config = dict(
    dataset='photos with spoken descriptions (Open Images, Localized Narratives)',
    crop_scale_min=1,
    color_jitter=0.2,
    encoder_arch='mobilenet_v2',
    encoder_norm='layernorm',
    encoder_depths=[3, 3, 3, 3],
    encoder_widths=[24, 48, 96, 192],
    decoder_activation='relu',
    precondition_frequency=16,
    one_sided=False,
    epochs=5.2,
)
Rows from block 9 of the image encoder of a small image captioner, named by matrix and row number. Rows with one number belong to one channel. Each number is 128 + 32 x the weight over its row's rms, rounded and kept within 0 to 255. All counts start at 0. Numbers have three digits each.
Before each channel's rows are labels from the 100 images, of 14976, where the channel reaches its highest value: "strongest on" is what is common among them; "colour at peak" is the nearest of a few named colours to the mean colour under the peak. Only what is clearly more common there than usual is listed. The data: photos with spoken descriptions (Open Images, Localized Narratives). In brackets: how many of the 100.
# convs0: expand pointwise conv (encoder.blocks.9.convs.0.weight, 384x96x1x1), inputs 0-95
# convs1: depthwise 5x5 conv, stride 2 (encoder.blocks.9.convs.1.weight, 384x1x5x5, trained with AdamW), a 5x5 kernel
# convs2: project pointwise conv (encoder.blocks.9.convs.2.weight, 192x384x1x1, transposed), outputs 0-191

strongest on: text has "table" (35)
colour at peak: brown (61)
convs0.60:183161112137145136197152089144123137123118093105090100090113136154154118201080163119090107127142115171177173105131065179136087095078082146162115099105154128106127132136123153165120116085178163089098163178085158143131080168100043175092136152144126099145131136134078116091111169091099122122
convs1.60:106110207127094139159160143134126123108092141106137142109183071068143088111
convs2.60:129109106154169110113122121088050121172136135108163123158162084143167115139175139060113092110162200072147131100128195148125191116168139124154110102095123153054138171120116162157121145115147139093133128128144138119131113120135167104152114179171153085173052094071127145150133174121142088116081100108170153156148190094111168094130091147140146103098074166113151085117161135182157077149069159158183139091098131102110152107158092142102143122097125118102123099081187105184184124184082128121126140106114067163096066144167165146084167081121099183151141104120134101113157153179139163152

strongest on: text has "wall" (53); text has "standing" (52); text has "people" (47); text has "table" (42)
colour at peak: pink (25)
convs0.139:097169160093135197166111040139110158064078114195125195123209138106069165119165142219141124081136148141152116113153067128112133145142097125120151138156125156106156163142168090075148153106146167145120129089106156118154133057134163120089125110139118130147155112156122114123130134136130151116
convs1.139:147130160157140132130148170141163130125163080171138134161071179174134161066
convs2.139:132094195158118136062109131072061086130181194174116133136185126154123095095158104114136139130127092148126113167119105084189078152166134142150062164141150153065112143116068110122152110114064096074117125147167089147115119131148205111164088130095162100127157155122125127165147156157136110119173116154126124103140143078160179111153132159092151111118134151179151169189207147099099109191175135093142176093135129105100130115178099140098115164116130101092120104214092170124127124108119092140118179133140139102178164133122110108147133108127173124109161148190118158221083102118135114093

strongest on: text has "sky" (54); text has "black" (30); text has "white" (29)
colour at peak: pink (39); white (35)
convs0.120:090075155112122150058076140079165112142182119185158092096159070159104160142110150133118187096174116129149087136170118155127102084162153166099126091162108070134118092119146152119152149145109168123073115140131091128071115184096149175149157121163195099096075107116128107074150125159116104112
convs1.120:096083108077102119105135137132136171166130145150162136146178053081087111140
convs2.120:155178144139121144159122161158140144079175123123131149142115096055140084104145114099175097160117149144139111124091083100132122135110145114116139148158124157140159163087170117105105088140143102131124111137038083080134120089139113113129156176110094100168198158145082107104112101111133137132125144160151082160082127179217128102082135147102140063137098117152131163062137137194130096126089204083107110106150132143159091119083100160109094148166174138139128186120154078146076141187110158110089090191167158108132111086169149149122142138173140175170221175071103120124108074099148151162

strongest on: text has "text" (28)
colour at peak: pink (44)
convs0.106:057142105161117145074088161112105059158128120102177152109147128137132140122148100127133140129112127131161164152074079084125114075156072148134134105130134107108179173142138185146150142121182196154168107119133132089131151164161167130163154070167161101116144148205150106151179076127069170149
convs1.106:082110054090088080084078086083132139145122139135130129121139167151159127145
convs2.106:094110145057169115109155128064133119134111175098094097084111147134075119203091081117082111179162136079120163084141157171177136109148080096140126143119111118101122143158189120076185136116101104093152146165164170077064142088135080116097122163073122046116156081123067095141092143147145153107109117127101179083161152128167118076143182102121166141162127156149133178103085118115166125161125148157147186103188089174118139106169138137096105182162128142072112108151122180120094131134145193148089191101094102122161141112091108112106109150145192138133129145150085090152148142138161135111

strongest on: text has "black" (28)
colour at peak: black (41)
convs0.251:108209076174132084127138146092172092163068082101126154147124105118102144107137087156175108139135098135148123114147100095097108076134084120144142119158065099139181139106089137105162167118155096161086184138067126116128130150157146076147088118125095063107153157094165108112099121154210171101
convs1.251:064094117087106059070104096094111122120123108084110114122091117114089122103
convs2.251:088149197087114106151083150130179182123104157108149107158104114109163082153132194100145129099160103109138085114171093086105138069119089081124089148093101117179084095093162110095143060147120127140142139135152131126153096168130153131105056107107090112152167178123101061101111126120142142187144135121115134131185169164132162076128182187085098113134181074110084122089088190112113102144115137086178224113128204086139148130141126120092121147084154144112153114148175163104105167096158144076104121149118098125137138107155125137135133089117147132134118173121120060151164167066088156175

strongest on: text has "sky" (92); text has "trees" (62); text has "water" (32); text has "bottom" (29)
colour at peak: grey (69)
convs0.21:144096123132078134140134088112119134099139155116134126078141071183179106108155106118080171136148133122162100058064187149128054115115132107115159186158142117150107148157114058085117106111146159051136135110123130099113170124146113094162105126114144102155163131174152221128194116153151098110
convs1.21:142121177140154177168126190184107132111136183110108130104174148097115093162
convs2.21:161111163163104171149111169087132078188116122097121111113089067087091094163130165098173050148214103084107134112158137138068121121121097095195089143107081109107148130086107119189091125112144071148111127117148116119113101160083114148067116128139100172134090131160145143144137168171170146157070109159128141155161166117109154114065113131161125121169146163128114111129159118230181138122117146089123105074172056155133151139167119157132131129154072138152133186103097165185191130088141157163123124141065111087137138143163119143117060089116141113121108139134165107186135113128149166169

strongest on: text has "man" (30); text has "woman" (28)
colour at peak: black (28)
convs0.304:172128214129133108158090107127151179149158061161121150158125138104095073142175145165150127175190110128172182112095103122125075115098143157074151100071128090156128127125077021158102147125130159134161153102126145135126119152135091111170128081132083137153143095136165097087104152155121114102
convs1.304:115104098065091085106091086114127118111102083147116100113102141142107092053
convs2.304:142113101128161181137174145099119145209197123110172138095127142171102073125063095118101138116102178102088099119071149118120168079072102164128150149174146062122138122122146127141196103118088122153170101062124168112070146122096097137111127171111152139109148099164170174209125110099150135081145091150127084188176111155105110106069193156087144096128160155097121147126101081118118091157114131113110151232097063097127140126124106128140109155132139157100136169144148162102136139072117113097152151160142182128100109113059143110144106140130093061169128127145137125179141133158133103181

strongest on: text has "sky" (71); text has "trees" (66); text has "buildings" (49)
colour at peak: white (33)
convs0.151:119030138208093112132107164190158112162144177172093174122147171143118100123157110132110140112111118129179092145138105170127192207121121116155140140150102162145101119110153097087171182130115144182128107183162103142145071161122158164148132168100125147157152088137149128149140156100084108178
convs1.151:115085129109128086065092100138144147120133081155145144130071153164134143052
convs2.151:088155158102148073159146121143111135138160110181133107175135115169158187088118168158097160115137143187126133200194162120126131147114140172182128141101139140068136051099174082084139143148133101175097113148089153116170058170135160115098165158109099092133129185120152115056139122153154171163129195155113164184156116126164149138089150186164116137127083084191128113139172089123154114173088079118154097081090169086156102140121132107132145094114122157133178085139074124147128165081123186146140179156154099158123126148112107117163094148119154141074154155143134086163182133100188114139

strongest on: text has "sky" (63); text has "trees" (57); text has "lights" (27)
colour at peak: black (30)
convs0.14:124128153111129133141150117178175078148121134080104084124132089155186156171148140176119165093083100156099101105142151123199161143099150130089084048153080166116081176178139119133146132147158116122101150109108166081201114100123106170105159105116123122109127158203156143136056164121132133171
convs1.14:081110117077106102073113082132147123126104093160140135100082192165158145099
convs2.14:158085142109140144090138134177120083197142091150189104097070103131099152127140087167184161178156179117114083132128112115179114141116025137104121141115160159187120108113159119051134154159164110149159150172161120058176103105101064127131134082037118131161152113116153088113161162098098178124107124139121100168146145093098083109163076093172115169125120101154175149102113109166144146141132120126127135177117160136106103096143069182141175131080144141131087081159154189130136190160120153092153149096133139135194101130121149145112160130106168207177130142151132094113161124136125124126

strongest on: text has "sky" (55)
colour at peak: white (31); pink (26)
convs0.78:141083137136118088113122060143142083084086110117105200118128171113171156154134168198121151139145164161168168121137140100121114149123075176111121091114092125143066154171131092171069115086152099157109106156095158080157099097120107154148083133137154082148196171099110116134129144092076088084
convs1.78:116113114106076143158129091108125125182126200092087157150120139162155150064
convs2.78:170121174070100104161125116129141141108147158147153136178105102104126169062113112151192107116110104140149156182190145112170106100129117120153070120167125135141096136179185152118191140105127163122120135155110145116116102083109140176130131092109193139136154106121079138047120137097132115128198161144157095161131150132133130071130186153146108079135082136158131153146115107168131137114100154113076097152135109119151166173123128161122107159152108090151116148094114127166073074151143078100149196151095111127165127174134045164138064182112086138152106157210110171088164088184065083081

strongest on: text has "holding" (38); text has "woman" (26)
colour at peak: black (45)
convs0.10:107167129100129154099116187137125148132130131111145081153111063134158070084101154102129191198115117168103083080100169145190143097131167150142151094151180072129184092132138124137112112134119169123133116142198080173102187117156145161116127172166129105087121127067144100157115061107130151132
convs1.10:094121143117111035069069087101162176138116135129144133110139120128120117095
convs2.10:142101158168176155078153072168117151085108200123166108119135137120099187136154087106135093101192176131138140080124110143216139081084162146211165130125135092105118144155072095077120110125131132082140154147142146135188143114122148098201090123131094126129160206127160196111140135106161165160136075129130093144086148104076127124075117126139154114168130115132121137162126110174126148113104128170131132133119137145160068089138110128176127204131124122149099078097131081151091091088079123094111122105047093112090096090126151079102128149154159158095077093139146188133109071129164115106

strongest on: text has "white" (29)
colour at peak: pink (33)
convs0.23:092099145139174164107122165112144148139124116084118173127098071090149099127158113075151130146149070087098157110091126136115162173087082116120127121071115105134225106059111187189168155124146167148150158117154119162135119155119110106126191129150119130095147152116167122113120129095093040178
convs1.23:149156116129134161152111093061133112125101068103119136096076135119118114044
convs2.23:142121131123154113148143089183082095127166142109070157152128137133182175119119125123089143147079155094118188130071116128133163133110202136178124171117123163152130150124148110161039141102150171088134052103170121171130128071122146094105148154101125123106083115083120192102103170101102185152136081091087116081117157119181042124158156124146095105179141141176151079138113155193101171164138128120172150112152104067048145144097122124166130123179112121136129111159116061145104097124151211112103154182147106074155193122165142125138091118130144113120119136107097095121121128115164169097

strongest on: text has "text" (25)
colour at peak: pink (31)
convs0.191:134081160142059086090054105090088119137164125077093142102110156125141101141112112114122115093169119088105164098145140115135129137176101123164135089188144195146107137180162205107106098100116070142130156151137106166160108120168070078117088092149089167136097110155127155106185160108115090096
convs1.191:162173156125119162127182124140137113082156077139120128162078104126106185069
convs2.191:125122149172127155149168093125163145071108139141132117115142139116143082113089140083153136127180151070150071137110108103098053104108132131044151115122148103150160206145108091137059139115159101120091109116086099116109173069108156146165155126049171136112102111143113088140150137155127171162102129014122118144133153147098100158185211094142113145103173186104152204155116158143097108161152125132128204154159128136113109067184109128136130138134077098147102129085163087105143141106121119161121139101083126091134093119083099133112109173132170160101161160172152140117111093129131188180

strongest on: text has "dark" (29)
colour at peak: black (79)
convs0.156:097177090111165153150148082212152151118136139189135103173129048150172173129112142151094161114082133163160134175090149116133141073127193140131094120110154131138087123079095107144133139135045131128127108069149179118089126094168106128114153122125081134116127195160133115165120135126101144060
convs1.156:123136099142144098116127092103203177109090062185150125114094142122163125112
convs2.156:135151135184095172133099085135186116081153111135147126122089182104137075149149153053178134127136148131171170108133095141101148169092176121147112157132123160153166148167181083117078152156178118044127164110164128119084138138079114158132163106132162110113109129123148123172111109115126139144084200130204122178167102150139120140141173140103170132129172101175118137077086131101133148064096172127143129127110132119162131146154124101186086149187133114130196077124145093143152143085125084182113120179091100161083134170163133147076202136206194147134140125115145154116116070150179111135

strongest on: text has "text" (33)
colour at peak: pink (43)
convs0.364:139173158139149145181155159096112110090123093168153142071115152130178152140108147125094099148147250089109066159121136089115102144155128104153101190169126173166105139176115170117080118143123071107147114167134097130139078149119126120120075088087128122195137133125170140116121072144120167156
convs1.364:203160145149094183152127118093078132097130109104161114164086125159101159100
convs2.364:061177162123100173151117131118137133094100122133096119039136101130116141134120163153139146099116137060158203093173134137092102137160120134177097133086092186081179166168125078190142155140121162120123091134148115139138105166107120153122178094106138126152120147170098091149137193182062135151138178102096172110066102106096124132177153090071141090041137077108140162140099111098082080163131196137133094120161075145136176084158138169148158113062051112108090122103117169138162171160120159137128190150117130133115101151146104153130089113109163110167131144107147154114137139098158159148

strongest on: text has "text" (29)
colour at peak: pink (34)
convs0.190:123053163142152139150108097111115116077124083109167109136117148158196090092087102118130137128145111112105132130157156122161073100182042162156086112125174144140118059102129177099109067103148090154130093096055133117074131117117118123088177147058165105124151150115085123094140116106089105123
convs1.190:105140114140174136170181127171120107124126131131104134152163178174097203087
convs2.190:103112172096120049126146143149170145147093139077137129125150167139183126148116073116172098117121146113127133117147135108108122108159085135084079126144132112152063168066104119125113110103102081174061114140132133087156143099158143141126153128157144130062159113124046081148080131151081121133115108139061136056130197156143133122115077132153163134164150133036112177119108079164129085141115149144169165094164141199086124147176139109107121158102146157071173131129144154089151101147142141149059085137119166116089103189159080147114083105125123116060135167123123159155188112152152065153

strongest on: text has "dark" (29)
colour at peak: black (89)
convs0.349:095113126129110154121169137149125164155189136174079107151131017125166069186166125202056129122121184139137127157181161159074115159138157146094105128124115117132143141157148124129124066097110098058133131072125111141134190119151119115072162145136105122100110148135172155149140162102149133138
convs1.349:104102091099070114129110108082163143142155079131117133127058153149131156064
convs2.349:117130104137134124177143136134147133154103136064168156117068142106157061097044105092127161130075200097148139149126131077135161126146084138125111142192093097149136118086151125111095159123098085166091064185136163068161168095064111141099174111089079106114149136059129148167158120124096134129078155107107136088076147093188161154176140058106056170134178136130127131146132110090095125125098116129139068142073104087119161141130132144107144117135080134126150089140105105098144156139095036125167177140102146159198121130054108166142165104152133132127118132148113120117144116107115195139

strongest on: text has "sky" (71); text has "water" (46)
colour at peak: pink (29)
convs0.282:152074129129138136131126087172149106078093150145064127110124096109135119126152062195150097163158153163107178105114094121140131099098068074120097180135062149131127162160145144124127082147154155141165134138171078083086108112070129093167113147192154147134121155221134113104128128155173101139
convs1.282:173157101143085163155089108048102124166148152093125152167132093136159130094
convs2.282:108107149130187093182105106136124147098132157072167129167165102203145163119124135106165160131122107193173159200178127181109147149114159106128060103126097132153082123117096084067121145154142129141115140099100111095110128142151135110153146083146168097113217091138183178106056130074134117130160148094161127148172139132120096132120152134135134191104092113114019079106114114130117101151159167126114104101096136145121099116147166155028143101035082116123147131100115106158142088150174157163141117139140118145142128097138136141185135142116195165131144183085089108128117153135173103125

strongest on: text has "playing" (29); text has "guitar" (28)
colour at peak: black (71)
convs0.5:142102118083121113153171157105120139124165129153075115141152147101077116188131120133116109119149061142071077135135122069115113184082136084137130096155091118167094088137159141124106073210152149165156104200076107167083140192109114072128066128126119153080123160120129120130094128103154154164
convs1.5:134155125164118144147179163124141125124096085150132139083054173195148149104
convs2.5:122144147170152095115103108149110139109104194101167162146134148068135164117111112099117058088164098146122071126177118142066114149103126123144144173132106153122094154190103120139081118153165116156044114143086118098147123195131134192145146184144209163111093171070109169134175135118125108116097144119134098113123125085138057138136209092148089154125128079120110144167102189160115122075079184139155139167162131116110103173129133116095118064153137113139132124179132073168124147106120128118173156150061142129100116100164115159118104148180153137078102193163207120122151068119113122124

strongest on: text has "wall" (52); text has "two" (31); text has "wearing" (29); text has "woman" (25)
colour at peak: pink (30)
convs0.36:113110130124182098144113097105122145132106024115156109170131153171081106101122102162086104138217145089099087100119077129119141096150145113102072121127128114085071111120114185111159069124127154119135186106146096138141115102151128137128103072118126071070121174121103133102166171132183075110
convs1.36:099135101100110102088093118081176172124167158182147123180155160141131173107
convs2.36:068126141153142149180086146130138141202168131086103121133110111124070162105130103186142168127099054118130131147124145139114170185132110105091148119135158113129097143080155128108141104067153111067159107079149111125111151146122132182111137121131109119147082102142150140133071193080189102156190133098144110100174105102099143075177078096123139052107169109115102105161071118084093142099078149181094086162108112185119120140169087094143119124097096158072104127109069150118110108099090130121135057148133157151059113135114136140109070185150114159091156098086080150118167124084112179169

strongest on: text has "dark" (31); text has "lights" (29)
colour at peak: black (91)
convs0.70:136179135166126114097085119106071132116167144114074125076115136133153164192103085072155073120174152096133161095135142145197125143159143115148119089158133154091090174130114126102125135117126101083152137140125089103104058187159064088104095165073130148180198125084154092121135149165118135134
convs1.70:054048076095097081084114104143116128116104087124150129144110121131118139132
convs2.70:117149072111151141130151096147110136112150110121146124097072122101155129111084116157104109092128174091122089161099129122115087140124131184109112110121176148073097157145114130078080166162181077152126181195132150119142125139129078174144142161178136180098105161183142122195191130124119192139061123139196102164017160158132044173129162114129129123113130143169094122160094185044139132123110135148069145141109142149083129139151104141157080125105112113144128135086115109084104140151137187169137086098172110064096079169150113124123134139094146132110125073136126127133103055138133132084